{
  "encoder_arch": "vit",
  "model": "masked image model",
  "dataset": "retinal OCT scans (Kermany 2017)",
  "train_examples": 98430,
  "image_size": 32,
  "crop_scale_min": 0.5,
  "horizontal_flip": true,
  "translate": 0.06,
  "method": "mae",
  "mask_ratio": 0.6,
  "loss": "mse",
  "encoder_norm": "rmsnorm",
  "encoder_norm_position": "pre",
  "encoder_activation": "gelu",
  "encoder_mlp_ratio": 3,
  "encoder_head_dim": 64,
  "encoder_fused_qkv": true,
  "encoder_bias": "none",
  "encoder_qk_norm": true,
  "encoder_parallel_block": false,
  "encoder_inner_norm": true,
  "encoder_patch_size": [4, 4],
  "encoder_layers": 6,
  "encoder_width": 128,
  "encoder_positions": "sincos",
  "decoder_width": 192,
  "norm_pix_loss": false,
  "decoder_layers": 6,
  "init": "kaiming_normal",
  "residual_init": "none",
  "optimizer": "muon",
  "muon_scale": "spectral",
  "lr": 0.015,
  "momentum": 0.85,
  "nesterov": true,
  "orthogonalizer": "newton_schulz_5",
  "adamw_lr_other_params": 0.001,
  "grad_clip": 5.0,
  "steps": 9600,
  "batch_size": 512,
  "epochs": 49.9,
  "lr_schedule": "wsd",
  "decay_fraction": 0.2,
  "final_lr_fraction": 0,
  "warmup_steps": 960,
  "weight_decay": 0.05,
  "adamw_weight_decay_other_params": 0
}
Rows from block 2 of the decoder of a small masked image model, named by matrix and row number. Rows with one number belong to one neuron. Each number is 500 + 50 x the weight over its row's rms, rounded and kept within 0 to 999. All counts start at 0. Numbers have three digits each.
After each neuron's rows are labels from the 100 images, of 14848, where the neuron reaches its highest value: "responds to" is what is common among them. Only what is clearly more common there than usual is listed. The data: retinal OCT scans (Kermany 2017). In brackets: how many of the 100.
# fc1: MLP up (decoder.2.mlp.fc1.weight, 576x192), inputs 96-191
# fc2: MLP down (decoder.2.mlp.fc2.weight, 192x576, transposed), outputs 96-191

fc1.370:424506467487554498570525372581520504573489524510470541412590506441521465540532476600472462475508446560573536543396509508484471444491419510518497534496500552525527590394568568391467375478481528560482616534479493496516607515491488607517578495524559502551502497492549526534563486442524544473
fc2.370:528501480438454530435504492527516414450458571489417491531479539552511548437620424462453463571449574514431519509548458604500433603511577460466565506454520377503546529522463464562602557542513457540491493498509473463494541421483533543517473399534445496454488357555445536575496527518538559449
responds to: finding: choroidal neovascularization (81)

fc1.5:547453455541487464506496415482479508505494531451672552456536479462466461445456551514443463506462523580499505524506607400500552540503568549421597448560488516459538500554487506468478604458477512501461548462497489519536495457544529550479469459554544550424509448506566413507515440525577430476
fc2.5:467447512533607551599434567480563415504460546450482445450541385449426569484541490531496499500526572503506430546454551540530446472511585482526517545470494443527571432530476466520487446469483462572474477487562521470512441596443503526496477531500480504487527429481521547351446507546437524546
responds to: finding: diabetic macular edema (42)

fc1.6:493479472406543443532556461522455501533522480405525453480550530480554456473585449594656646549499445504500477534479500495450483510550566544476547623436622580422533474417491536470466499470464501500549486540473472529483497492435573474507468511525497547417530548496556484432486438442496599439
fc2.6:525504447528516551435515547534553629529482456611501497552536526469414517615449542482397454492410540452495501470547504481536491551425435495477447479579565488481447552492537496467451492394497444583483584441428494426503498604429513502498509457459516458550460511533508483510539568513609351554
responds to: finding: diabetic macular edema (47)

fc1.149:599486540517440520478508561496521564549440568454538437494606554467441509562481604492462433531446602538535508510451584478524388575504451645456507557538437447540583517511515464507525455448499512431490409534450449502567418478454529457546493532485491519545459462529483523462538402501556436479
fc2.149:459480472457487531513462436538467437494567496540461471520513463514620477497428471521562594513529537503444444557565418505488589503555629512603510493462546499452416422510540531552494576550465461475529516464512492463500569549589505504448522542469527471480523476588584411486475574523425561522
responds to: finding: diabetic macular edema (32)

fc1.539:462524522585533503557542424494458478435615471549545461543560492459462487498525514535476516446514493495510548559525492511432520581377562488488500532467472510507404536415471546471541461427526531443464591437424395522496536431581447644568589424517514443533516492482529383489525499558393421460
fc2.539:552477482476506507571468602507569474434440531538461496464490524518483487501484527551563539548404487572512490509505471437521482454577541551443477579618430521562612464474461479605432527510546466513495509564453461508570606584489608394469468550583479497426540464580444555430512556463503509515
responds to: finding: diabetic macular edema (41)

fc1.518:538417527505504483487516508401439525510453462542505443519522600504536509453419591557510488459481535447467503521538489453466569489463550378550528425552491539440467436594534447507488575468439559526506568476514521472513450498512531513524539504466538452513494625456496480473510427486429502463
fc2.518:544531482493497476480477553555552613527525451495487570415504397487502508480560454414521470511557527612500526510460505594462492487536487589526457570508492441494449621447521489560502464545442436570522465529477463541453462496473449478505494419466490574482529324511586527496553550435546587533
responds to: finding: normal (82)

fc1.402:553479515497596364553542501522511423561558541518540499475478450553485509472494430492621565542454479542525495476543492472463469457561521504552545515472543530517457500470545581534532472522499434526453493468559516518502410523505426432441560447529460455526515527505480543469467505561498465385
fc2.402:547557522547466512529475594461557450553457561493558454543450520535427532541476517491360521468519497592516512526494542418471477610526556561576439506497636455520540538465543606494513560571463478519529519524453515539452472471493520422386424450498513422484465473559417504507425436496513568525
responds to: finding: diabetic macular edema (53)

fc1.144:479506479490499595541521536533430494531510466434543578522508465505612408489518515538484446492410506602504480477520483544478415489601594420382523632460497553450472572551471458506560500546391439522438506540528517509445465529517537480420563521488519540482608458510480487496535488415510350522
fc2.144:431523523537512466478483488484475431465495535499466518444559462443671410431494497581525570453533466537422407483547494530444494508538489559479471506608488466429484531469512453594471466537661490492522530558427537424471475490509522538443492456457541484473491638509506482519476499472593578493
responds to: finding: normal (79)

fc1.505:470548425523542461542455402512486464404578514556427498431452503475489524511453419502510483540526474532443548555556448464546627486559505472521523481457540497617527507466483523504467528546429547500513541534470513455465572567472500531522554525426487436446466607557544550540570489582475500526
fc2.505:512512555509345467474515541511495649567453524496527442491544500535512541481520506433527523557346497477592488483465470579521441532474511508534523447495435520484523529484423544413485481503537464600538503480457501493592456594453465444508449498547490517479496433507384492523402485478503611555
responds to: finding: diabetic macular edema (69)

fc1.113:453489593494443567487497447458467497454539446436514519402490504586560485432492527444519476476438424497584527458470544464449554438596496528482534542521542534429498506467487446603529466445510540485455474381400536619430443574503604479507439452560543493508366574585464487524494466492443510457
fc2.113:515477471521428456543537437478476511447523586440552453477433458554525567467438612435433541505461471523533558432562487451506493510559495514521442598493535505470493511474488513597464515518473531519497525438426474547463491488578595551455468565464607402484491566554430407574557463451473462426
responds to: finding: choroidal neovascularization (63); finding: diabetic macular edema (29)

fc1.183:515427434465490464457423504487463604569459534465461478487487635467490539538546429460573567515528567441544443463529391449472441522569551523498582512578474436464510485486541493544503519527493395499560524457401509548531441527522441499536594488543347447553505512493481515459484535459521494485
fc2.183:443529484449510476469511508537496493464501456494475485475548452546581479503477513533584520500490445546627494450518519475543559515597519531444473559512558394540494478470498484444511513409539650481511494512467536393573557506523471492484517463517480490508429465468544520418667502493454552502
responds to: finding: diabetic macular edema (32)

fc1.466:570486499445432511469546523520453478575519498633469583608425467489514589468483581501514502406486477598388554532496552550456444487456535478463546506476500486483442560525558471477491506484452545487423459456456474538550539475567518559492472489541479521588550534481574485463564508517518510522
fc2.466:450513479485465463542491502503565503489552645454482536526594475574537527549568521508450476623566458534579504385551458486553502499458532500568593499487502524478574598466505528487474519446520483584475418499513549398505564478536499466500497594666393537512517438548493505575498539488526449564
responds to: finding: choroidal neovascularization (71)

fc1.420:564512436490563519469608487534609497510560498517485579532480614396520413549470537497507487574456548477519493510478555584420490523479520574509533433491505488554512531451537467558585461570510576601448473522451523433519501496517514619512459598506544488499526552565522607614538478561493479541
fc2.420:531440574478464455561496518534460505535476547546442516547536457570509533454486548450501571455522429565559552553465473408519530482487377412401481522400494491448457461502590479518505462472525532492543480539444530502534447509423532572552507376492520397520477507466463412564562495511474577470
responds to: finding: choroidal neovascularization (93)

fc1.525:512643456523486501483530553514441491397554475405518471481493475487454606480492553496431420422480439585473503523551530491498424534461588498540517446526556442470548618493460466537453514589467470549518394500501555494524594500566436540594579520535458563473557428613529599561446504516516480523
fc2.525:534554478480470478504465482490472530523465408486499502507580557554465439505489427452486560502505470446530463496541577520609452537589473505573584547440440550514422464551526468526567543425584584528509523476475483567488454465483500463486564418429462485508402581445502464462530543497506560517
responds to: finding: choroidal neovascularization (76)

fc1.67:513457457526534476526437439523469540453529426532501484492514556463504486557596378497466532615488568533468440532477450500417544419451445468509475470540454433549544440521495519447417546460554415554549558395461469492464431513523501449512453468509460451593475456489563400520494498603427359483
fc2.67:500536469515497427562395507473547566486560489525551534486481402575575529554458518486474496497563601486538546441482552487495526514532463480457510399516505448520470425578481574505474512440557526530511548570490505483577479596529378457502464472528406499588520442396491530427589538514575514412
responds to: finding: diabetic macular edema (37)

fc1.574:449494455484501503484515506478436532483528522489532480378515435465513484468465526454499449469516501463487524581557472512578486475501528368587503395447544485477464683485531489521483554523482476451513508404624544496484447467459603573536483548522453571463583510516456481627450416512462496596
fc2.574:486530555519493423567416465558574350483460445502468481498459498553468492570513443547491509549493458486533543410486519555478560503572531526390557592551484509566474366465450520542545465473565593447514503585422445495469548487574490445448460472506502500573415532490519521395609530524520530396
responds to: finding: choroidal neovascularization (75)

fc1.381:551397520501438617489524490502500493570500449523511483536437472526548513428481503482530508480495553519544524459536563419547479514556502523404485480553628556568490450570598464507500456530461490503520434524454508516470495560624437464457576490477545527518497588432604536496513476603495415524
fc2.381:544548450560521575462433454563570499460408583513498550501584581435536512415492413505452501525482485548556505381537520428516552549466460464480412523420468476432474444594461617508489527557547486527521415459587493502488415559441509409497488577589478579479494538561479463434545469595468521471
responds to: finding: diabetic macular edema (38)

fc1.557:396569443509585502635553577450579514426605499486494472511471493588442454396490585515551486462454473558574423477559526504390523447417418501635525508477480547526435549563506463533533506545372546605443465528463502473466546475522501536489484558508527461471530607547524450466557472532465510442
fc2.557:380524600482494540460566455437501528551456451471495476575476565439588508612484490529490539516584482448512533442446539566441559531506546501405499474501512526446418494445493528448545464496517439446456506547510472436572487498521507497469488465475468515448419530578456557422496510524606496564
responds to: finding: diabetic macular edema (61)

fc1.452:523465499463541498383578453453493459454489576478442575485486491445616472518466477454494441452495506495539463480537507461592573554468519505499445484457451488535427477507525526513500418517554488449454604512553400409536523464530521521512540507483576464521545490553450567561629431486479496475
fc2.452:465489467557524517592447420441572496579503508529639581448482527441444522594541450463490469551517489432490549473474544522497475546502555459473487523551537471483510565450466503509391594468505520443475433548530591484568446438461426519561490483531507543590392506504586502321465609479454561566
responds to: finding: choroidal neovascularization (78)

fc1.546:501527508468519531500547523491500535471455571467492492537563440580498465483510610405596505401460586505421508519496557403558510510422467564529449493471530492556570475557500465353454594497468490471472482545530474419560537492522567461557469470517513501532482379563487503514522556499386499551
fc2.546:548491473552492467486461479534524459519525456541491472462471560471502525516524392633444517560514448488596516505419425549498499552556546430493496503557496505509417490505558543578584473486500507512552503467559517597378466559468452571481503536449477483479507538395505487424528469493519519520
responds to: finding: choroidal neovascularization (81)

fc1.406:604500448465547452450559560565526539521491438546554495457451413464594391521524519505570545507560454395554512465494550466502533506422559589399495446540530482504428528541486581537535484502509513500526529487498446471514517425503539532477545512426576456517474468559408443472537435459595462469
fc2.406:511433598443531473507423454448555493600497495444465586522564475391545440428476454411424494549512517542512539480461532558447526497524457510522519560500545603549396493461524452526448523452466479491501474495458505532447537435486492503477508461479465557601520532497573498534532464528533569549
responds to: finding: normal (88)

fc1.336:470456440507532500512455460489471533488579564544599459565574607480513461521466517460514517420509489478451462483522454605471536635395472499550497498482547453518474504542473522506425405450489541491501518511429553532479433550508498453482575484484512507499591507488447429456508486632518417454
fc2.336:525497556476492523420537453487537508518444427432377527453510467518531516464542562535366503568475541550551552597489536467532477466595482474406480523505500506471490512460535532506537589521471413466453510459495437465453600474437458473455469496475535550441442515532575623573509522369541537573
responds to: finding: normal (89)

fc1.421:577466515471423486588517427409565493475438499452513546563513564512476458401537499493519429506480591448529483488551585408387464529479471501444541525467532477581528504504434601511475457475572489474465530498512504518519427501578477418401472507573508499470550572461551520563499566507445445648
fc2.421:527457503565511496488499450543472489450459545527403596515510438564555567424518590492648480470461541544503480447533494548459543398481521483374476430504535441494449523528488505467448525513535469470541491553437519514477471500391472477493500513510506557526422457510501534509499543544472467475
responds to: finding: choroidal neovascularization (85)

fc1.487:569441523582469522460535510468571522455459508566498459415454469419512536570528554495489520599558581526485480390461528510569354496506478491473467434476405518424502448495538532540583474402556551525440536456349632506440494486499488572465491446502501420495438529490499506466548470466545474547
fc2.487:436527511474493535526489597560538501496485520373406634496533519578506492472492478426510393384445469454582570630592526527459596434514488538552503578425446563582485513453425568460458558517453536446474388556554417480579491522476529483501514522502498566535561521556438568493484520584473459419
responds to: finding: choroidal neovascularization (80)

fc1.329:547445524477464451514470506532491577425509556508543523452502375505522529503515566455620478397570553516540535450530559479512452446503436507530546490417560568579440497483465471511540485551482452436539427373452490524510534481412466433487548560471500436423582469486434452509561566522577512557
fc2.329:520417495585480504465550496625491467501512425416435518544471538547545457433511534510481437467516511524421497485516470471569488548374548536466505459542485524431536593512476483575409504415465466544436491604546517520484465505477549468403409491484423541512507480504583469473410565512450582481
responds to: finding: choroidal neovascularization (67)

fc1.157:437519447527533552587461466576437421433505415493534466515499486464518568452522494538470531460534500406458535517543530555446548585433524492536531455480421413405515502501431474499413501435460418402480536475467555420423505561525498529543551530506502541421522580486566452509579484535557481473
fc2.157:624523484506520492408498570509442624587547547538618525515444564565517464511492471530508514538528557557535524481521393516530458549560464542493540381504455508486446505479506526535461492548522433596543448521465516596578483465478480422478433570497460508459532393569542521509444455583501456547
responds to: finding: diabetic macular edema (30)

fc1.69:559464569547456545406477573479532515519404477522523530482538481386525558477499532514479498513563563520541494548478470497513493466511490465598475523536485542557414608466460554408526531453426540516429602467532543503545477462468440469385458470492505456534577434459496557568611428504506473460
fc2.69:535430518424535541427491448478497508451498589471347540481487511534517429511488504504443510447465550492545433489527481522521492523434564465574501583471453503511530471513510370485502471401410649513486509485470490441481542505509558571511463429487440431441520536492569562591500531554473531486
responds to: finding: choroidal neovascularization (94)

fc1.10:527536548476542475539502483493404602520477556522480533452532427434553491599511562505517378457489506567552488508497600483559489465490450467530507466518552521539530537448461443443568487453456573451473464589502522552565505582478526534570567476454501497568433434473443541479525627501444566505
fc2.10:439462498470558455435501553449528407479537491469603492519499509459509523468502480495516568540436475534488408496445472541524489629487529504489557487390514499493507437468455531527445474518390442512496598565505481482604532514495509491504655552430540504543602580492577469426410463511451403518
responds to: finding: choroidal neovascularization (100)

fc1.197:497563424451483434451572557505606531511516476490474514522461478454542464465558525461468479490463580518440369464553563517438478494507531446499521450474570434515552506570393448535559545560447492561521556567487533564523508502501605545517498480400469483560433542499437517520593546516491571445
fc2.197:473442574458514556511508476526457405451457552453500548493540578574458538568437419472485493507543400508541531500460563570500480471513571517487471484498524585561444508415548510436448515436470456392485478481465434444534485483527468474501450523533476466500566516504530478573380466565523417582
responds to: finding: choroidal neovascularization (85)

fc1.96:456600543501517458507475481593540589553445430486544511462510419495437467541470449484442516479555605463484504509481543451523559436433456510554478576484450540512502442494438430472518479423499511435520584557390476529482530571573474532497583516477426507569429451502438506483528396445515496463
fc2.96:577506486516459501529490568494464463513547534571475427430533560566518438514404497532602502601460481582547469561518462529393451585629566449417503452455521371516548551530507546535429511529544508519514496507490455584533455565464484435477501546519537468388483470525500466516420497453586427505
responds to: finding: choroidal neovascularization (73)

fc1.232:452614477482515498469520456417535600434626505493496553437570485514418511426562482483536491473457502510436493489507483558468418536415502486402452468487539545482508589491481502437528464475501454501497503475519436512451506535485547584566494473519472524494461430514471496461539532471533469573
fc2.232:501539505461502497521552576522432496494393517491535387366455448459448462606524338474577545505458505502397438418446489540471526505523561539482474496455535441476477409557534519558544477450487505461454487445537525539507445424533462489531574552491449461503482527493501580536460554547469515431
responds to: finding: diabetic macular edema (38)

fc1.540:533471455490498584493467571547521568496543455456498517557454425597509530569447596577463469473581412518523497498506556475614469498421475539522427515482533563552521493417527519469513476494508533489383425461493437457533523561452543520504536498509547462572461483473489541465458517450469497557
fc2.540:482445513497541424446517480437577516526423560481426477536596548474471457555468479514505491540472501411449434469469415561413485474493464466487515460440481426467510525585497492562423459550508515657577510486514504500444438405402480500479529524493464453514494565540590485475428552542573463505
responds to: finding: choroidal neovascularization (59); finding: diabetic macular edema (40)

fc1.380:517534436347549420566511460489433511515528509577534489460549517471504535476471554385549446494533505505499492382525564552528533477504522483602462431553580486541513462525516490539447494547455517520505510506535528449494541462503507389515489445372497451467483534564535515508602472543461501517
fc2.380:493402512604397490390475602575545477521473528357443553565486548567459458489535490508448536527422504541492492585453513509420445491567484525497514470464428471529466505431415467426523498549570534488509552471428396500484497564512515557494511512615552462540554543495495542548502562455620532503
responds to: finding: choroidal neovascularization (76)

fc1.243:506532526523513419474526548476462502550493510476420530494472582534467490450551391557554498510607417511513504472561549553495431568458497564502481616467537415574476530511449469582504495482498522513469453529497527398546438559478610533468518508429518546489573488504535420482452489485531596497
fc2.243:480497474469433572511512445525541457495551439527467511487437404476537557406456519522499441593433607483511518571454442460546592531442518587461537448510566465475490411436545512492476455415499415487476636431490483512448563473543485514576537525506504498539551534458396543521533529376524474486
responds to: finding: normal (92)

fc1.216:497556460392516440463494511524520492435529483517523484496473526469480529549504468473516545437459434496533550504554550502482433532478509462522494499461448605421543487393509384378490485445552418462469411560629502529535460499417563489575540525560520609492534445408554560575523468472465549467
fc2.216:494411466472478542448463448478470497548483460572464511498515444577501540479490577546501526454578535404553501490404513571415523509502474589515450508441544433510517515549497544535505496564536465547490490585484518490500462437504573475495478470424460541540438584586454471531512503487562518557
responds to: finding: diabetic macular edema (42)

fc1.264:523549448504559535550536541463412407518517498516450516548538508543503502570483578519415504475499473525590471443475557436492528559541548426458533503564508475595483490490516576497487493474500447516432488516489472501493559423447507507501408542507478515435476568449502589488507523497478475453
fc2.264:424548531506550598495562521589572491388453542360379479396441552573524517599589491501538459475500440510551512493453494474550462482429475520522508568504422506476599461462486471511509540540533542471440479453568484393477447461534601502454515504490507580481533486445453462445545479515441507535
responds to: finding: diabetic macular edema (44)

fc1.339:506425476568493473516534523582476517534488557513621462522520588452484466479471500594460472494528470516500499540646557587654482468498533462455514481452552430520553533568507367598511385496488469446364445526481539457453423492425492518573457527516579509479496568554467472494502520517567522464
fc2.339:441484556558495448510423440495492444543545435559553588540473490540465514481497536367490534504511491444566496448492464503480501576395516642508538510542400497486410448454526507468576552421481519536510543497433489499517559528573472389447481492570543574522433456506525522547502584420461514435
responds to: finding: diabetic macular edema (31)

fc1.117:487487416483555514439540449532458567459538528526581492532442530545464550490411480459425436441503428554521555448563557506454445482489559587505460543527545466562520575570499483599471473477553465449467477508521493433572504516485554482412415445537464542502494513407537475508590590550498479492
fc2.117:535511450527475467536570556523536522510459543561476471461483549524533563549419596548539599484487436545484541523554522509488519475491474444530474491450478514475562507413558497486510486495510423533513499562574532588500494568504443428483510490551518594521530496555444499587487522563483444473
responds to: finding: choroidal neovascularization (92)

fc1.446:497463550581516471461523422548519533441551502460500477447534493588505573553515404440550537620555556478491503518619500625617482543579546527552530529401510555481510362404492564482452556529502456468552495484448493466459509540535478494524545560448485443536466460406487560401488449483506477461
fc2.446:509535476484413535543547545534409509594448528479437436509546552506599508520455593535461519415499541497609530561468513465512474552559518446561475548528509487575498526468620466502540494500468576486477473482520552537599479553424531536467485463544482468437504501541556414586556483461426522542
responds to: finding: normal (79)

fc1.398:573519488494498524443582463488529454498491409446578497464505470461523492440421528462470532520457448505556546555475480386475429507516444491423545488436445487521527554493430504418546574465516453491463501453596431441409490464494498504454489597549506512511441560538588572440451468437555545503
fc2.398:503465489423464581386509528509515561455506492453421512519481471542534456465546541492413534612492518583543531622552542540554516494581443563429511513612498515506558516412562489483557552510478458496432409508416434572532552579446501473467470396525533498558539440482498583591540512422602549587
responds to: finding: normal (99)

fc1.104:514532507480487478541623600488564516447453550522499485467506573475541442526586544449476427496530543462411412416466526502545565440537508444469507457548461502550531572492463474507600561485447533540408548465451534531531505462434405515538546504510560579541502461552496584524550557542407493422
fc2.104:450491496506537586519514439504445517580470510450602609419488576478507519487533446470495476564535451461579541588473632451571410478473555418468471502478529541522393551527487498412523516448476521487397514434482445457498513493483514478546486563553480504518534515514438514527463425539515454513
responds to: finding: choroidal neovascularization (100)

fc1.454:541528488532527557498485492574541443497486507517498509481474492569441435457487499496539485483462479480588561514505574619547482474478499507469529522483518517461516552520479533468425563509465490451562511496505468592456479507557434570500465428509514528475364482450461490522440587450474530547
fc2.454:418511455504536538463495552461528520476541467582556507511530496421535470542448498492495471526481557495448489401478502528593583464572388501454548537523561493456582488470586441533530446421495563428452544465457409392524463447505483560498472481552493526498560496460461542404451495401497537391
responds to: finding: diabetic macular edema (41)

fc1.189:540535499540496444511574585555563513519405549457614489516452464445491482550543608566453432508480557547520457555542469542506577533477500542415577444512484466469488580494516450526557458458478489585568494491472466420488514514556506627454522458550440508518519448522521511492515467559477445537
fc2.189:410502505532549511466404504487462439469587469452443571546478605489555551505493453542561513528541448425517537554490653424478527478481480462556526534463488592480413462464475509450456548520643439487433456481448484594552470465394540547491545527463555513498403538500542479528466515498473535439
responds to: finding: choroidal neovascularization (75)

fc1.201:487559414465456444537511494450582501535464426563585522488523559461441441493516478536515487511562465408569452415470471433560562517424432479574520483469513607484474505487429537513498492461542543491520613547482477546434463460498543471422518506548480487517616456491466501441587422544463496494
fc2.201:454509506561595504570549598487543558595564535552525540459441628535529484546448503557580533447469469523409457601491528468453412512522491469504474533504511442556553483550601528425499529505487459490556433524501478557616510506491551551528465472545494493536462508540486528513415547415516418388
responds to: finding: choroidal neovascularization (66)

fc1.22:494608483563414475489464434422453404490536449519456506524480461409530492525548535500547459468414497514515548452490444485511444491522518527516446425467459416474465508534471484440405475450400567502540484386523474487512463599578478600573548537447541556482560452445591495498496578542427455430
fc2.22:487508431504447543549501591499552586489518521573540511482517506503601540605538535496492555536660451407456557444521560540574464540590495487468582571509607598505560484440505588477518522560533478495483527493479591585500558486448417458446558420536443513459457461508543519513511438432490497513
responds to: finding: choroidal neovascularization (61)

fc1.376:591533535586430527482498552497526469510593445400544543522458402533544452430514534516440462598464518468438416459596474556595403465554541554451529540493478464363501510629573512492421456519436548548452535530501617556443575510517529457542521561495474528451504394504438488540512428458527483530
fc2.376:459491515542518494547555468512509364551362485560436599456442606466543532537403477507518524412544432496600486485503535447447509473528452490521429508532548431552508412441461511547492504566568443520547487570544459489515469528519532471497497472511542507519408502516490466435420491604497561570
responds to: finding: diabetic macular edema (44)

fc1.310:447548480446475551466451485511430510484456510514511455520491454529556529476524546467501437419537557504576540540469511411548418464526486497505424511431427478483565559559505459517551409487438523487598463403451549507499541581527556616576445526485514557559576469421507580579557495509483525537
fc2.310:505534546528509502540443480460537443544587544472502498445542541482421513511557469506549584490457500507466470492504518531425516609570515456511539503530492497505525421476479525465409588504551426458497485592541468534460466426553450455416545446513542468441437478593532478376512518491488520507
responds to: finding: choroidal neovascularization (100)

fc1.495:474509561453494447480485516485636498549398471467529547509506447505436469545401521537551438433463510525409504452467544490446426594361509580484471583489551471572508496422449428480561468433430520543485492466537515467476535516490579494544511543489497575426547559561462525483499475468514482510
fc2.495:515563446571441502460481418451434525541584557548475519543549572522508546512570551467462506536525476462551472565482439511524532410591513397489470433492495516503433430626491560542486558522541416454509522496502548585524526518504415533420551468471499470493469536452463498508545531487491555543
responds to: finding: choroidal neovascularization (68)

fc1.317:527468486571463515508515438479438525580498384452548520562549517436521538514481473549530557467498540472550524481549548430425420411514429556491489524524515493524555492550550429575498495486522488483441495486405588484481361583470511529457474525585531582466532471518550430537478583499525516566
fc2.317:526535445482533437462512473585514547461384469511450415465524452484482464470483543511474497397555469453521554479565416520498565455480590465528433458450460530449478550462584361523579449542531467426445504542445494484490540537555519452468487510461492438441557579473549433539543483407481458554
responds to: finding: choroidal neovascularization (96)

fc1.549:460548509493539476516413543517517541560545523523580415497464347559501603496423479412482474494570529503528454507579583459382374484526482465551527537425582492513511528575469505530553484527401423443495424454504541514509567479410474477489487504483491449523555546444471505438568541508426453502
fc2.549:506574498494548498439581556434479533487496548488496571441436591452447528485506524555464569572526506560483516466512505503523482496470552554614511411417545436423582541482452556554519449507597450511478506480618558463447413400473586527481418471455435555479499514516528474469443472524485449564
responds to: finding: choroidal neovascularization (63)

fc1.392:488473441483524425514550383434514546516454415474521478426518502453456500487510523597511533531431487394513501453497535440523479497556442485387501574463416541547469444431609612431574477420436509449634583608464566606516507507509501497530612569506480612468513559478541491454461462497541474425
fc2.392:507515516502506576516581541521459424499553555460474511535528526483488541400504489417560502488547502605510488582486529536423481606437477454549456491548623461449553534495504418563576506486438414494501414472449447432528512471412486555534486448510449422527384439445495460579438550463510570441
responds to: finding: diabetic macular edema (47)

fc1.473:497477462446510443497523506519434528510534513436383526526566570476561488506439460499472545470456468540537466506481471506424475551481446488482508483513517547460456585554435565420502526490575477525443632508476540575476570520498484611504401492441470503404538477497435483526559533523474562444
fc2.473:402463485517508400573560523512477551424477563483363520458525471466480478491515491533576542496510517448498550492507557430586466452482454353511496493488435548536561542578526450489404597441539498443511468480362505514502446417598478532488454510557470506453569535521510451462555536461588536527
responds to: finding: diabetic macular edema (35)

fc1.324:501500451538457566527498453490384507530465577527599504470485498404480631438507510512450494411429559505481518475564570406442588506422529423495405471581447499499560551457449515468461463520421495502523521582486561500645478547531517456473506503535487541554531465554474438457556472554563377590
fc2.324:487581465520478510506440503423433509550474445487385473456475582572640452484405517565430513455418514548515475495582431510516486504540528601530506462525555482443580481514536428474490501602520503468520386560547495581511473454459512499502512440615461452444556489560476510514465424560535578549
responds to: finding: choroidal neovascularization (60)

fc1.129:508480427354476453485507565501460449472487505586528484432469545497492449475542460451552477465447520598499476457444528574577444395430540512523471458508434469468605617501505445486520454450453409512570517535500528545632533561467534516475477407476543491483578541508480479563535518505532486470
fc2.129:523541381461534559492561513465491460502498499477469397519462493391467436391553554464513453529459519576439541465521520529444471566507443557341569521443582504538484427450546480451500553501522459535517540497467499449477476548531459513458440486555507487432523560434482543493415534363595584460
responds to: finding: choroidal neovascularization (88)

fc1.224:393507428536521576565462477496575439566436517521472507491589452488605498439470458492482429453579486430399404529525526538593388462597517513477461588538581528422588511524544512485495407492451568506524518531489468490511461578523564494574488409549522487464520494421489465501439534536475535454
fc2.224:562518428466442569419555452505477530554456483535478422530525457470413555482514488514470465474487544526564621493505454507516354539490520460442537419551506570447556432490484477518498396486456473522497472490474460447588440543452570487444425472529445477487520464479585500537533406566588539464
responds to: finding: diabetic macular edema (82)